{"arch": "inception", "crop_scale_min": 0.5, "method": "simmim", "loss": "l1", "lr": 0.004, "precondition_frequency": 20, "merge_dims": true, "one_sided": false, "grad_clip": 3.0, "magnitude_pruning": 0.3, "epochs": 20.6, "lr_schedule": "cosine"}
Rows from block 7 of a small masked image model, named by matrix and row number. Rows with one number belong to one channel. Each number is 500 + 25 x the weight over its row's rms, rounded and kept within 0 to 999. All counts start at 0. Numbers have three digits each.
After each channel's rows are labels from the 100 images, of 14848, where the channel reaches its highest value: "colour at peak" is the nearest of a few named colours to the mean colour under the peak. Only what is clearly more common there than usual is listed. The data: aerial photos of the United States (SatlasPretrain). In brackets: how many of the 100, against the usual share in percent.
# r30: branch 2 reduce pointwise conv (model.blocks.7.r3.0.weight, 48x192x1x1), inputs 0-191
# b30: branch 2 3x3 conv (model.blocks.7.b3.0.weight, 72x48x3x3, transposed, each kernel summed), outputs 0-71

r30.41:492500500500517500500523500500480500500500474500511489521483500479500500536487500500502500512497510456526493474478483461500543529500500496500526505485500482431484500501513461527500477477500500533471500500550484469500500610500500500463534456532500483500500547490488498472496528500500494471518507500479500500482489500500500516489493500561500474500519515502510434555500543479477489460493500517500500503500468538507485500478429500435533517489500500442527560463500478500477500511474514556554491493530468500521479500450450562500512500483475500500500500530500498470532500500450500500
b30.41:525494487520526496505497492504451466507485471467512494494471539507476512529571501481498516514456497522479500512482475565517522512508496504481490493516514543488448472552482494448519537529512528516497496488473527498488
colour at peak: pink (32 vs 5.4)

r30.12:533496496501477500563500500518507471531514538477543505480500500521503490481491507500489441515482457553500518434500454530469493510509500518499485500441492529527500532500512544510572467500500490489495500476471481440495504461505500532480480501500504500447516500478526482477517500500478469522500542451533500471459477568496507500580500500482477533509454506500500508512500517500481500500474500488500500531474475520495478511500483507499529483500539465487540560500487500503517526526523517495545472500500515507483500464441521500480468478481500503477486524544500496521543518489500500500
b30.12:479473514527493539512479499499493542507507523477475497515530485507534528491540490473480489541511440507500517479465533500501516494489473490477516479472515537531457521504438537499481489488556533472495493469483511501544
colour at peak: black (45 vs 1.8)

r30.20:515508500500500509500499500527481500500529500503500499534529497455500500541518500464513500558500500475500449495500532477500490500504513519481500496466500483500500484495500536500504476484494500535468544480503500500451500556500560500500466535470477538455511453467500493500473528500428497500493500530500555483500505485544500500500500500492500500533500500500560467475522480499470514477500521481450492483527501509522497451446467500454540500541500500522529451501529500479482496500480506506500500547518500442461490498478523430500500500500500483468517501542499468537531486539434500541
b30.20:503495506476484534535484487516465503494468517499492469495473565455489506486500459490496496422492509533495529519551486495509521490528549519503473479499517509493508491491497506488474504512495479547491451463520511550485
colour at peak: white (75 vs 0.3); pink (25 vs 5.4)

r30.46:500500516503500467548500500500517500535490435493479501470519511469500496500497495500477500500474525500500500500496486500500492500508489511491453500500542500537464500550479535500500503502464529470514500500500455500500431537515506500540471500551500525594500523500458472531571553460485479531513469540488500460500504526500506504500485508469540500500604500492482431464471477516500476508480500500516500500518500512500519500500541500488500500516517500471500479481500500520500465497500474500490439500479500477493514496491509490500485519500519495480489462500531500562500541537507490465
b30.46:497444448478494487519489486530538484499498482486474499525451462502490513495498486533450498477509484497506484454536486527478481482494470480533491490485522473484526499495481514527452465496482533477481508483540523436510
colour at peak: brown (64 vs 36.7)

r30.11:503439476493500516549512447500500500582500500543502499483479500500451510502500517532500482493464469511500491500532500522525577451563503500500500500482544513490483500484508473522512529539500517500460500462500431500477449500488533500443500508507520530500500500477448488500434532500480517500500557502496500500500506500491518499473490500500511462515500500500500500474500500474501545500473519500477514500476536499519521514500501500512516486514520500500500491500525516456464508444500463500471494519508500504500500558544500452536537478470500500500500500543500525520500461464463458500
b30.11:536516504501477560513516471506475474538505490482493497486487480475507512487479544513486470501499549510548483558502488476493513530476431497503496470485500480502491509451531528494529448509509514499477481489494495548523
colour at peak: white (75 vs 0.3); pink (25 vs 5.4)

r30.15:500451500500500500500500479489500500500509500500494480567500495500501500521493500519500473502494445452500510480500500482510488501500500500508529500538503533423470439554494503537471481500500468500482500468468526500504554500500509473507500493500500462481524516472545500481507433500507511539519500440500500526510528502521521490500455465500500533500500520500472500529471478495469500503503530541469544500496531500500500545528500500518474543534500423464538531525496538500500500505500553459525518500475524500527472519560544523500500514520500500464452500500519500526495517506511500561
b30.15:521498499495525506470465456494495548476507566527512516520504492493479513498518508505501486522526493469506489478459467497478447547539467489488517523487435510493488455475497503433497500517520534502508515516494479488503
colour at peak: pink (63 vs 5.4)

r30.35:529529500478495515500498523510500496531510500496500490500477500500500500488500513517525477499483496473513488485487500514491525497518500500500506470500453506469510500487496489523554526503468472500503500500535500547500485451550524491466521493488545521433438500507487495500500509531465484489500511459518497523451492500499537552531512500501487460500482513442514505504487500541500524470555543470477526456461521498485500475473489479466457559472513464490500536500483453517439524496463487503562482492511515493495458500500482525467500425467526500500517551540475467500533500470500494500
b30.35:545498500480473521480510461494531522543484498476506509477528476490507482449595466506521533460475490536476502498504497521458501458471481475492489518467521511497518465505487493501486486502527509484540520502481505521491
colour at peak: pink (40 vs 5.4)

r30.14:481471496505514500500500499487494488527500496508500500487500491564500486516510500488472476500456489500517490519503500542500501503502506493504499514504413431532500565507492512500475500500500513455518500500500458532481529474504500486445495449529501500473515502500503500467520531555553531458477540500500537542500558494480485541518504551500490545500500514500511485461500500479484515500503511445447500500470492546523494532500506520500517470500504473504508473499544550500458486500482479549499450487442483500479515500486472456500476496531500509488500469500500550560501500482519500510
b30.14:472528485507524495511494568482468481479458476513507522492530516499469503470458463469504501492484530506515510510539508538524517501564477471507507473460522492468482524489519487535459510512502463485471468520464503515486
colour at peak: pink (47 vs 5.4); white (38 vs 0.3)

r30.1:517482507511507527444500501500531500500539488500481528497470500578462500500500498489563475504452500498500500473518449409521459500509504504500475492508527500443514520554488500557500527500497507496495490500477492485500498500500537494497445519500512500495500478500500500495420492533500461500495493500496511506462457500482457480499540500509482507580500511518484500510493487500483522462500500487500520463502500500507540500500500461516509483509530456485512505491456541500449512500500487493452500500500523513493500519477464521500529500500500493490553467500500465460567500500476456510
b30.1:477539444500489507469474542499483464539521477516518430529525511459494488484493502502481520504474506537528530515526483513511522519522492518476518510501508524523467473503503445459495522495491556512508505530513511531516
colour at peak: pink (31 vs 5.4)

r30.28:468464500501501479522500500500489500560500536523489481518511500475500500526535458477500500500456490465500500500500524483500552500500477531486493500500500457500462500452477504500500472439500506535480438500500522500500536581468500522517500508532489498482458500435462492500432554500511500466500453494500478485479513467502483500462401484500476500500505472534500500513497518500431495500500500500500448500500502475505531518500500522541535478487500502538456521500522516490522500459453500500476500500500536551497507500500500500500500524477500500454476500536500500500516492500484512517
b30.28:503493497509491537492514487479489488463481515478515496506484542487503510514521521459453460531509490508529463501502489442493513487460530505492474490493461449504499516528523506481539448524455541492466487494501493449535
colour at peak: white (67 vs 0.3); pink (32 vs 5.4)

r30.4:533469489500485500453500469518494500500475511500500479508471500535541499502490500507507472496486500500500489500500507500500530529545500479500500434541500468500500500500500475518467513481470490500484508500475481500500470500527581515539500500477456458500525500491500467496492487487500468498502536532500472493483500487544500516544539500500532500551521513451500451459483487500515544500468531460468538577538466513500527500500499519500480531545571500467534500517491500549500482500500503512526500500500548532456473552500500515475544509492554516481529523500507491500510519445524525500
b30.4:491503507470516480509482526520509507529510523512474530467507521502505481456542461489526519551479466528500472467499476528519526502503447591488506494481513514509459495521509481505502497499488502538516485558502488509519
colour at peak: brown (73 vs 36.7)

r30.9:524510494540463474501472535520505505486488500478480489499465500500500500551502543542468517500500484500520500500530500486494500496569479498500520500524500500542451438466532455502539463500516500484528486500483486514472500471548499496492508500526474500472473500493507502500493489477525477571500500491500466560500500500500500470485529500534485466481522472475490500500500523556500480500559500514507484465496486468463473460500500520527414462500503500516474500513467500501539515505500508500464495480444459468509500480466508513500455513500466526500532500457527500454496500530442500524
b30.9:478481541513520474461477488481453487504495480489534489500453448470500502463473517522496495469453466527501505509454490487494513559482491469494497538526492539475521447484494475538491484501499480516504499501506510533469
colour at peak: black (35 vs 1.8)

r30.47:482466486486503536447500494484500513508539487520500454467528500513474500540507500527489500487500531515475481500544544485500490496500513506492547472500472509461460481489518497547484471492500473533470505500479477458500472504500475437533499500521519510464509438541500510520536500500490468500514473500495444539511500518467479500465500506495497524500500522500500465481500477500500498491562511511528500503500448470460528511500516512548489488500486453544532475527505526500452480520500530461469500462457518500500500407490532450500485520512495505500546500500545513482538516492507489519
b30.47:518471482497514475479479537491504520534487495474468505483555499511513489497507516534506437501494544475493463474522506453477477508458538511535511529461474493523480528496496483510478555481489490489508531548468479492497
colour at peak: white (68 vs 0.3); pink (26 vs 5.4)

r30.44:514509495500488500545503485496500484531527476475465474500480517524500513479500500468516500494500534500500500500500523483500524500539500500500504481536490508534453468489500458531500451500500485537453473560496480474585506500475491500483505507500511500500500519450527500497450500507474512510478500500462500459555491525494525500513508439476544450515426500500441466455500491500500500521555481466500555516500544523470500502500519500499504500519500468483571470563528475500519500500500500507529488538536500532500511499500500500500489485496500500512500500542500530499541500465496524550
b30.44:502534512474529535531500535525507504503507521522524536497514493495562526505538474521489507518471507470546503509473498477497487504503486538499500511492509511482493506535544432450485481469539464470528491534517461503516
colour at peak: brown (72 vs 36.7)

r30.8:513500500500500491492512500513514500485500523500474465500500500500515505528500500523469500482482450421494500500500500500500500500500500514509543514499534531475517536510500496490469533474500465514500456540554553451555472521548475471528485503519500500513500456493491483500478435500491522500500468500490453500477464500523447494470500481500511482498492508500500500500576532506538487528492500524500500541580475490500505500503530466500548471491462500537467476527530534494500448449500514467500500500516525520523500445523504500463500500534500516512500507508554450509500475500543507512
b30.8:497491522489526484496462501544538482495487522512470504518485494488537466528532491501434481505491490504483447524474504461527517499482506480439513565518516506449521484511481508473504512520516509503526539527519516478475
colour at peak: brown (84 vs 36.7)

r30.22:519449500525472500438506500500462500522530500514540500504483512500500500503500495500497473516474463538518475461574472491510497478463505500507500472503457561447500500481554533565500511474476472516500486535512499500546500427500473494500500483458481481453532436559500512500500500520471467555550500441481500500529500487491526505467500492481478500469492474490500512500500505495486500500500500482494491500492507500457517517524527499485489517520510500495486478500512524500502542474500500500500500453460482524447500500455478538489531524555524533526481512500484510508518500522504500481
b30.22:468446524524481529511440575565509516468464469490522470494509502506483517500475467484523489520520459516483481487505496464476507507483486503513479513537478509503483482491493528496496494493562490504518528490500478484522
colour at peak: grey (84 vs 53.3)

r30.0:500470490500500500506500556519520498500516527476498500510530500518487455490500500523530500500486460500500513500500500473520533500532512500501500500500490448480500508500525500530506525512474553500500512500500460475500474529510561470504500500517515520500473464500485477521451500500500500465460500525500527464461480505496481492500550516535529497559500493477544500501515482472491550500500448544500500500494495492515490501462493500500535461499553490467504485463500500500449501471480552502500478556500490517486503488546537479500500536455560486500500451575519500500511552468573500456
b30.0:438526535505477492454531507486492476541488483504478505546521511486458475512510522490480490491505535500526491512539496525512501487517516472511563513529501458524486497469503513546536486539440509491491501513514465497491
colour at peak: green (41 vs 2.5)

r30.34:500529491473497502514502486500500500511488515522556476494520492525450468522500500500500515479500522465529484500456506484470500478476522492504453500550466528547471453507507500500483500506534501538515452488484420522500499500548500439491558491451500539430500500496480500500531500524506484537500511500500535522503520448538541500475483500500500494465472469477525540500517501510500526475530570497476500464468538486459529500472500491500500500537458500500520500513520500500458515484500464481492497470500482480500527536551484449500500513528500500522500483537500475510505541500506485510
b30.34:504504520537518481513498437455501494457489459457562496521501505486528500469512516535496484475507466504548546498505476486466486510497504489474504494516498479478549532496506468511487483496482461511530526520494466503456
colour at peak: pink (27 vs 5.4)

r30.21:497449497493504472489500500526512517500480540500505489503500500565500500539499495500560500505500510465500532496518448525500482531488494500500521500500514522483534528501484526487457500487520524458500516462500488500500484495524494500500514500472500500501468511507536455474500532500483494500500500561504504492510500499542500494500525504500500553500469502493465561520484500502500490472471511500455468452447579534550500502499517501458453538485500557452500463465466500540510533489500500509500500544580492509536502525500500512488463462491470480478500465500532531541484510500480478463
b30.21:512494530495509499509523459507476474525473504489529529508482428475493516488517566563491529511509523486500521488500510511528522500525492465488511497534502523515509484535497497534537495494441515490473456510512529457491
colour at peak: pink (55 vs 5.4)

r30.33:516500489509500531465505473490459483478494500486519500542527500463493489500493500481523500471500480500470504499529500531529503500500527485500500451500461486500500551516500522500515478443447511500541505474500495518500504548500500534583454492529549488496495493556500484564500555500500574500480525509500472500500485452511546475514535500478487500480485451497451508500500500490514500500548490547495500500541504500511495500500500500538500477469480504489476523500508506500594533552509527482498500480490464532518546526500500509500500477518465538490509500500546537510500500484500500500
b30.33:497507520524487517527463501507497471498497510515524516486470489486494481521520493488468484498491459520521474498461465495525480488465479466495504497523476495502506503599501480493455444479471500498481477484486443465461
colour at peak: pink (80 vs 5.4)

r30.17:440453523500507500539500517500500500523500530540487464456534498530500500515500500500500470470501530515473500538451511468473491478479500532500457484500500475436500449542493533550500500500475500500500492452446500478501490529505500504472448465495500514485501501539474500468500502555448487479500465442502500500581554531500490460500481507498500463521539495539449467498500499455473501500500500515459502499500482491500500493475502500500500519535558500500507525500537483479541494522500500533515491500500511500482500472500500495500510461504560466481506525518537500497500523512480507525
b30.17:508506519492443498503502473488451496500489487461492510497505476460449501498490482454478442511543516456488527481480515449531506479436539482508473492519497487498482511486478479515468512482528535479498506504494486519471
colour at peak: white (45 vs 0.3); pink (30 vs 5.4)

r30.27:522487500514500454536500506500487503500528523502497496482482498492498508492500500506500500500485490500483500479536500498500486515529498500504512494543452492459500459471544462493500516500486483482524529512500483500472500504480473554468500518500463500473441542567507500463538483518500469498520500576469537492517493518500459545501526539500500499544507500482539501518516500557479526456497515476446517496441506553531500460467443502430502534500520538503536553476469477493480508500489485500530500449485500434508500500500533490493484476487519485488520528514500500500500507501498542500
b30.27:536528506519468548502497462489520492535492470502503519504505514479459481459517504458515553498467514512498522471511514544474505502540434522496442486473525543476500501498470482476477499530498484515482514466500499513493
colour at peak: pink (28 vs 5.4)

r30.16:512500499528500500549501462495478500508500500497500519500487518538512500499500504508541461531491500500500483494524500500500505500500500512494500500500500500500488479527485500476480514500532500457528500500528500500500501500511488500470500500500519489476475500554537500454463478529483570452494460500500500471492471526459467497510572523525487528500500500493480518500490467508536500465500500500468461470474601500544488442463500500511525490490519554500504482500489500500475500472439473513472445540533438462500518448500507510538483442504502510477509500500496418527500525518500527500
b30.16:466533530508495477470514512479463514491511472500459499507535506496500491461481537516503547487477484526477504490524498520490451535531550509503566513514514490466503465508472469480540507543478506512465488524510539502515
colour at peak: pink (44 vs 5.4)

r30.18:538538485512517500508500500500500517521500500476511452500500488551463500462500453518512502463486500465500498509479521542500500465522509499500500514487521500527500500526500554467464488515500483539500500507488503500500562556491483484500423524511503527500472502500513515529527431488448529491489468574453500489456500453500503500500556516474500500500500478500538549557500525512458500481471488517514500507500441487481482500500500474500504492496500541523500498460492495457535500500474536500500507474518504500500528500500548442500500520520484534509500557500500524500458475526498500534
b30.18:490473551502525477444528448490499470504497506504488467473472483452516488511466536505514471493481460506527489472470500499513541509486480505454462493473516525503515490449519511494506444509500499492501464469472481469503
colour at peak: pink (64 vs 5.4)