A small masked image model, trained from scratch: arch inception.
Rows from block 6 of a small masked image model, named by matrix and row number. Rows with one number belong to one channel. Each number is 128 + 32 x the weight over its row's rms, rounded and kept within 0 to 255. All counts start at 0.
After each channel's rows are labels from the 100 images, of 14848, where the channel reaches its highest value: "responds to" is what is common among them. Only what is clearly more common there than usual is listed. The data: aerial photos of the United States (SatlasPretrain). In brackets: how many of the 100.
# r30: branch 2 reduce pointwise conv (model.blocks.6.r3.0.weight, 48x192x1x1), inputs 0-95
# b30: branch 2 3x3 conv (model.blocks.6.b3.0.weight, 72x48x3x3, transposed, each kernel summed), outputs 0-71

r30.24 [128 128 123 128 128 128 128 128 128 135 118 128 128 133 105 128 128 107 142 128  99 128 128 118 128 105 128 128 158 125 128 171 160 128 128 150 128 128 128 128 154 159 123 138 146 128 142 128 128 128 186 172 128 170 131 100 128 182 109  91  96  77 127 180 128 147 135 128 128 146 128 135 128  93 136  79 107 104 143  75 175 119 128 128 110  91 128 117  77  74 177 128 150 122 128  98]
b30.24 [180 106 101 135  92 114 139 128 129 103 139 101 111 150 148  76  89 148 118  87 180  88 164 103  61 153  68 129 137 134 110  94 105 108 158 112  89  98 183 110 120  98 158  68 108 122  98 163  91 121 168 142  80 120 102 159 120 117  88 153  83 106 133  72  60 125 110 114  77 167 173 119]
responds to: crop field (28)

r30.2 [102 103 128 147 126 108 110 128 110 185 128 171 128 128 153 128 135 128 128 128  63 128 152 104 103 128 127 169 198  68 101  96 109  70 128 145 162 128 138 128 109 156 111 129 128  89 128 194 116 101  62 161  87 152 112 128  92 135 111 116 128 179 142 130 167 134 128  78 147 132 168 153 235 128 141 115 128 128 128 181 187 140 128  72 157 100 148 107  71 105 118 162 126 195 195 128]
b30.2 [123  98 104  94 141 145 130 149 166  83 138 126 100 164 148  67  49 115 154  68 161 118  90 133  98 153 119  87  82 126 129 134  92 111 123 120  91  71 122 125  68 100 116 159  61  71 153  89 140 149 114  74 184 161 163 135 163  86 134 103  76 131 131 163 118 123 126 108 155 102 145  99]
responds to: building (93)

r30.18 [103 147 151 128 128 151 128 139 152  96 112 128 136 156 126 169 128 128 120 132 128 128 184  98 146  75 192 128 128  96 149 116  80 129 139 128 128 133 129 114 143 163 116 122 128 109 128 128  88 147 206 128 190 209 128 179 102 129  88 128 126 128  91 153 103 133  55 195 136 154 128  93 128 128  66 119 212 155 168 117 133 128 128 132 136 160 187 164  61 125  95 119  94  89 128 128]
b30.18 [139 111 140 177 164 102 139 101  77 134 125  93 129 179 100 132 182 124  92 133 100 161 130 157 131 133 152  89 216  77 152 102 135 144 155 122 115 113 119 180 101 178 135 119  89 123 127  95 124 135 114  76  57 101  73 138 117 131 146 108  81  97 146  92 114 132 133  58 160 118  67 175]
responds to: building (85)

r30.40 [204 144 151 128 140 117  68 111 169 164 125 128 144 159 114  68 126 197 128 164   0   6  97 152 116 128  48 133 165 128  85 128 160  97 118  57 128  72 171 114  87  72 135 162 128 128  75 128 128 171 128 135  87 124 151 103 128 128 128 128 163 128 112 131 159 128 128  94 128 128 128 128 128 128 128 124 128 131 128 181  99  84 183 128 128 152 177  67 149 156 112 214 180  83  88 149]
b30.40 [136 136 107  75 132 129  87 125  85 174  88 148 113 137 163 117  83  84 123  56 124  95  89  83 135  53 102 127 126 154 117  87 100 120 119 145  81 133  46 139  79 138 109 186 116 175  74  81 109 110  86 139 143  96 133 120  97  87 118 121 109  90 124 139 150 129  90 109 128  94 118 174]
responds to: building (86)

r30.4 [171 165 128 119 128 128 141 147 128 128  86 163 152 152 128 128 177 153 140 165  89  97  96 132 128 153  99 128 116  77  75 118 139 122 128 115  79 128 200 128 114 172 130 172 131 123 128 158 125 128 169 170 128 164 123 128  84 198 128 130  78 162 152 255 143 115 101 128  77 128 107 136 140 109 128 114 161  96 105 103 106 128  82  99 159 128 149 111 161  88  76 128 130 157  81 128]
b30.4 [131  80 132 112 130 161 161  96 123 106 242 106 174  82 104 176  90  99 115 100 112 101 132  71  93 111 121  98 105 121 127 125 139  79 167 197 165 144 122 168 118 152 106  94 103 134 143 101  99 138 105 169 102  78 150 135 146 121 183 126 134 111 168 155  97 158 107 130 122  85 102  78]
responds to: building (89)

r30.35 [130 125 111 109 128 128 128 173 128 128 182 138  90 169 128 128 128 106  91 142 145 129 160 111 152 142  92 135  78 128 137 112 154 144 102 165 136 156 158 147 163 128 128 131 129 152 135 128 128  98 128 175 191 151  68 116 189  57 183 128  79 151 160 128 146 120 128  63  86 123 128  84 160  90  71  82  66  77  97 153 128 128 215 191  78  93 198 168 114 128  97 128  92 128 114 128]
b30.35 [131 115 130  88 125 113 108 109  56 141 147 118 151 126 115 201 140 117 191 148  84  95 125 103  81 143 135 161  70 100 103 140 152 140 166 134 178 133 135 236 160 125 108 133 108 187 105 148 160 103 142 158 118 156 132  74  96  82 121 138  69 133 128 131 147 158  78 108  86 138 128 108]
responds to: building (70)

r30.6 [128 128 128 176 109 128 174 151 128 126 155 122 128 143 128 141 150 128 133 128 100 113 110  86 113 128 128 157  86 114 128 114  98 128 128 140 155 128 144 168 126 136 105 125 128 108 141 130  48  89 128 151 192  94 166 128 188 184 117 105 101 128 110 128 202 128  76 186  97 171 124 155 164 136 128 106 128  96 128 129 187 178 145 128 103 110 153 133 128  59 148  66 128 104 149 128]
b30.6 [166 192 115 129 135 124 116 153 219  83  90 124 131 155 132  92 130  95 159 139 133 147 116 147 147 124 121 173 122  45 124 199  82 146 131 103 134 146  92 146 100 138  94 140 154 105  91 142 141  91 136 111  94 106 127  76 127  81 139  95 170 120 142 139 207 127  70 118 161 120 112  75]
responds to: building (93)

r30.30 [128 129 122 120 140 128 116 128 147 144 128 128 128 128 118 128 155 128 159 128 128 208 128 150 106 128 151 127 128 115  95 157 161 129 128 119 128 155 195 128 134 141 128 128 117 128 111 128 183 128 125  47 166 110 128 234  88 128 128  97 140 128 115 128  99 140 157 217 106 149 168  65  56  73 181 113 126 128 158 191  92  87 126  70  73 128 130 128 129 134  56 218 128  94 128 169]
b30.30 [155 135 152 166 101  94 184 159  73 110 142 153  72 114 111 107 164 186  94 123 107 160 151 151 159 132  98 137 157 117 163 118 104 122 145 153 143 105 127 124 234 134 154 122 191 143 119 140 112 124 143  83 164  72 114 133 111 143 149 145  55 118  54 123 139  91 178 138 130 105 124  88]
responds to: building (75)

r30.15 [150 203 140 111 128 128 105 135 158 117 128 128 103 123 138 128 128 116 128 156  86 128 128 171 128 128 142 119  98 119 128 128 148 149  92 128 187 107 183  92 128  76 143 150 117 159 141  99 107 128 128 103 128  75 128 194 112  95 120 206 213 100 101 146 128  11 128 128 203 128 155 116 171 173 128 128 128 119  69 128 163 157  79 140 152  91  79 116 110 146 108 141 116 100 128 128]
b30.15 [162 111  37  90 124  80 170 129 133 140  93 164 156 196 136 112 166 104  47 114 134  79 102 163  97 161 128 124 132  93 122 132 125  91 179 145 131 122 117  78 127 121 189 151  82 114 144  96 136 107 136 121 105  53 132 151 110 195 155 137 137 124 151 133 113  77 125 127 100 156 143 155]
responds to: building (67)

r30.45 [150 128 128 128 120 128 129 132 145 128 128 147 128 156 128 134  95 153 112 128 137 124 128 128 128 128 184 142 128 128 128 149  87 128 151 102  99 108 128 113 205  92 128 142 128 138 104 130 134  75  97  98 188 117 128  96  91 128 128 128 169 187 149 128 104  89 162 128 116 128 124 128 148 128  89 118 100 175  75 139  79 102 118  98 159 159 128 183 108 131 128 128  71 166 105 225]
b30.45 [ 83 126 172 110 122 133  87  96  66 116  50 133 130 105 142 128 109 179 125 132 110 145 137 101 142 139 134 152 110  69  75 147  94 122 110  68  69 147 154 121 109  97 127  85 149 128  69 149  73  72 138 146  84 121 146 126 181  86  71 116 122 132 143 101 124 117 147  65 115 122 188 135]
responds to: crop field (51)

r30.23 [145 142 152 145 164  76 151 134 128 128 240 144 134  85 117 145 128  92 172 156 128 135 134 177  50 128 128 148 178 128 103  67 128 114 123  99 100 116 136 173 203 164 128 128 128  99 128 128  93 163 181 202 152 170 128 122 128 128 105 128 128 128 128 191  46 110 127 103 132  80 128 128 128 190 128 106 128 173 138  83 128 147 155 124 181 101  85 120 128 101  79  64 128 130 128 125]
b30.23 [120 119  98 151 145 129 139 129 119  88 135 141 172 151 122 168  92 166 136  77 169 176  89 134 149 144 130 106  91 173 160 111 190 167  91 135 109  93 110  85 177 116 186 134 204  79 190  97 149 150 129 115 173  99 139 125 157 138 166 109 117 131 121 152  99 113 164 115 149 103 197  70]
responds to: building (87)

r30.8 [ 86 103  99 128  80 125 157 181 175 130 128 171 125 146 128 129  85 128  71 128 172 128 128 151 136 102  95 125  83 137 147  94 128 124  99 136 200 101 113 134 118 175 131 128 152 131  87 128 128 159 128  69 128 128 128 137  73 170 128 196  66 128 128 172 122 150 144 207 126 113  83 103 121 128  84 182 121 128 127 128 128 163  89 119 154 135  65 128 190  91 128  82 105 139 132 128]
b30.8 [ 74 130 175 127 167 115 127 136 133 147  49 116 149 180 114 124 141  79 173 101 107  85 111 104 145 137 192 155 155 172 155 101 148 123  94 189 174 182  87 163 148 207 134 202 151 131 141 100 138 138 116 153  82 113 109 123  96 139 119 123  74 152 150 112 126 142 128 124 166 122  92 136]
responds to: building (69)

r30.11 [171 134 121 133 156 128 128 128  63 128 120 120 112 187 128 165 138 103  84 128 172 128 122 128 128  75 128  96  27 187 128 128 128 169 128 128 128 118 119 129 189 128 142 182 164 128 128 107 129 128 128  97 118 114 108  91 128 128  85 101 167 142 118  69 115 128 210  87 115 128 129 128 130 128 128 128 185 128  90  78 128 169 128  94  90 106 128 109 159 128 128  98 128 128 112 128]
b30.11 [114 125 124 101 122 119 139 130  47  74  89 164 224 175 129 126 141 119 113 110 101 137 155 130  91 109 150 126 129 131 116 116 210 168 149 178 205 110 108 110 140  96 144 146  99  70 163  97 118 143 114 117 133 107 137 144 157 137 147 157  96 131 139 110 104  75 157 112  85 138 150  51]
responds to: building (72)

r30.39 [126 166 128 153  95 126 128 134 123 142 167 170  94 212 128  97 166 128 156 128 103  93 119 191  71 142 128 128 128 154 128 128 128 128 141 128 128  94 121 128 101 115 188 128 111 106 128 109 149 148 128 126 151  45 110 195 102  96 128 115 128 129 105 139 147 123  78 128 173 124  91 151  91 186 146 111 128 128 139 166 105 158 110 140 124  75  77 128 128 170 149 148 141 128 170 199]
b30.39 [200 123  98 135 132 105 153 141 101 164 159 167 125 130 158  73 130  98  88 152 116 159 159 159 123 103 172  67 134 118 148 101  82 170 197  73  92  83 105 126 150 128 137 105 157 171 165 187  82 148 125 142 140 137 171 172 154 149 125 117 148 129  53 149 124 108  88 101 140 148 166 156]
responds to: building (81)

r30.22 [171 128 137 151 128  96 104  95 128 175 134 163 128 205 128 128 128 138 128 110  54  77 128 125 128  94  88  99 128 128 146 121 116 136  96 128 137  86  99  89  72 177 135 128 128  79 109  96 131 128 128  78 139  80 128 128 128 101 122 107 161 121 128 119 157 117  74 204 128 147  98 128 128 181 159 131 128  81 128 178 148 143  96 102 143 128 168 165 127 208 129 129 128 120 118  60]
b30.22 [129  81 102 149 141 152  88 190 138 125 151 131  88 114 133  60 119 132 136 120 147 134 164 146  56  87 111 143  96 145 126  88 120  68  93 125 189 129  77 173 148 119 165 148 202  66 109 117  83 163  82 123  91 140 148 104 130 143 148 142 127 135 100 206 108 112 141 176 133 124 147 143]
responds to: building (79)

r30.27 [124 147 118 131 128 128  93 127 134 128  56 231 128 154 122 128 148  79 147 113 128 129 100 125 160 106 128 128 123 128 163 128 157 134 171 179  87 128 153 145 111 164 151 128  80 128 103 183 116 170 133 151 128  92 122 108 128  89 125 116  93 128 135 128 128 114 126  99 107 147 175  87 223 181  86 128 170 109 143 164  96 165  98 128 128 128 151 120  61 121 117  93 117  92 120 158]
b30.27 [125 127 129  96  70  81 129 138 128 190 111  68 126 169 114 139 157 123 156 122 146 108 134 147 143 118 151 113   2 121  99 132 129  99 180 117 107 147  94 136 130 171 127  80 183  88 123 107 106  69 141 113 124 176 119 125 168 172  88 123 164 151  82 127 115 176 149 171 156 122 115 132]
responds to: building (85)

r30.29 [128 128 137 159 163 127 143 186 128  96 145 131  97 149 128 128 150  57 177 180 160 161 128 143 153 140 107 179 125 160 127 182 140 161 111 155 134 128  44 117 181 128 128 121 132 128 146 128 128 106 181 168 107  92 137  71  88 151  79 151 145 156 128 141 128  43 148 128 128 122 123 167 157 171  81 118 123 128 160 199 122 160 128 128 251 128 128  59 128  81 135  85 130 169 128  94]
b30.29 [ 57  88 124 102 103 208 117 145 133 190  95 172  79 161 118 159 157  71 135 166 101 118  99 141 140 147 128 125 118 176 162 118  67 105  95 101 108 160 169 125  67 147 130 156 135 147 103 149  86 124 103 143 164 171  96  84 157 129 137 105 174 115 146 174 111 142 105 141 185 155 151 133]
responds to: building (89)

r30.41 [121 140 139 128 150 128 128 127 109 128 128 171 137 128 152 128 136 128 137  96 119 120 128 102  89 104 153 128  82 126 169 179 115 128 160 128 128 112 101  84 128 128 128 128 105 157 171 109 128 105  79 166 180 128 128 159  97 171 128 148  73  84 131 170 128  36 128 186 163 173 161 128 156  85  63  68 167 148 151 128 167 128 162 130 108 128  91 128 148 128 139 144 128 183 128  69]
b30.41 [151 218 136 118 125 108 113 113  97 127 111 139 162 100 141 142 112 149 139 162 159 131  90 128 178 172 127 117  98  88 112 164 140 114 128  52 144 130 149 168 189 121  90 197 155 102 129 112 143 159 170 115 164 134 144 100 146 115 170 116 157 199 173  71 163 190  88 118 120 111  95 142]
responds to: building (68)

r30.34 [128 175 128 121 150  88  97 109 144  77 128 172 125  99 128 128  70 151 102 138 103 207 144 170 128  98 128 151  72 168 179 155 208 175 157 128 107 128 112  70 110 128 134 128 136 128 129 128 128 128 128 128 172 185 136 127 128 128  92 162 128 118 185 101 128  92 139 128 140 128 128 142 126 128 128 135  90 182 168 117  89 128  77 128 118 128 128 199 110 152 155 139  81 100 155 128]
b30.34 [104 111 158 177 115 109 118 100 196 132 152 117 171  89  90 165 116 123 147 119 130 109 184 108 123  69 144 117 112  85  87 161 147 127 179 101  32  91 110 114 140  84 146 128 144 144 151 217 140 139  87 130 110 126 141 143 136 132  84 124  59 155 131 164 131 124 182 119 165 147 137 103]
responds to: crop field (35)

r30.0 [ 93 121 144 128 106 113 147 136 128 128 128 142 105 199  68  99 128 128 102  93 130 235 198 128 137 152  49 169  66 179 172 119  54  99 128 155  73 195 154 109 128 125 136  48 128 160 211 165  80  96 155  38 192 128  84 167 130 128 128  97 128 122 128 123 136 176 128  90 136 132 115 119 166 128 128 149  83  67 136 129 119 111 179 128 106  80 128 128 104 136 128 128 104 128 128 108]
b30.0 [133 124 149 106 105 116 184 150 114 115  70  92  92 156  95 125 142  69 156 134 119 143  93 121  58 109 106 126  89 134 123 120  88  85 123 104  42 129  91 117 165 107 136 101 147 126 110 213 159  59 104 118  82 132  98  96 144 135 143  64 101 129 167 136 121 150 131 107  67 137 148 102]
responds to: crop field (52)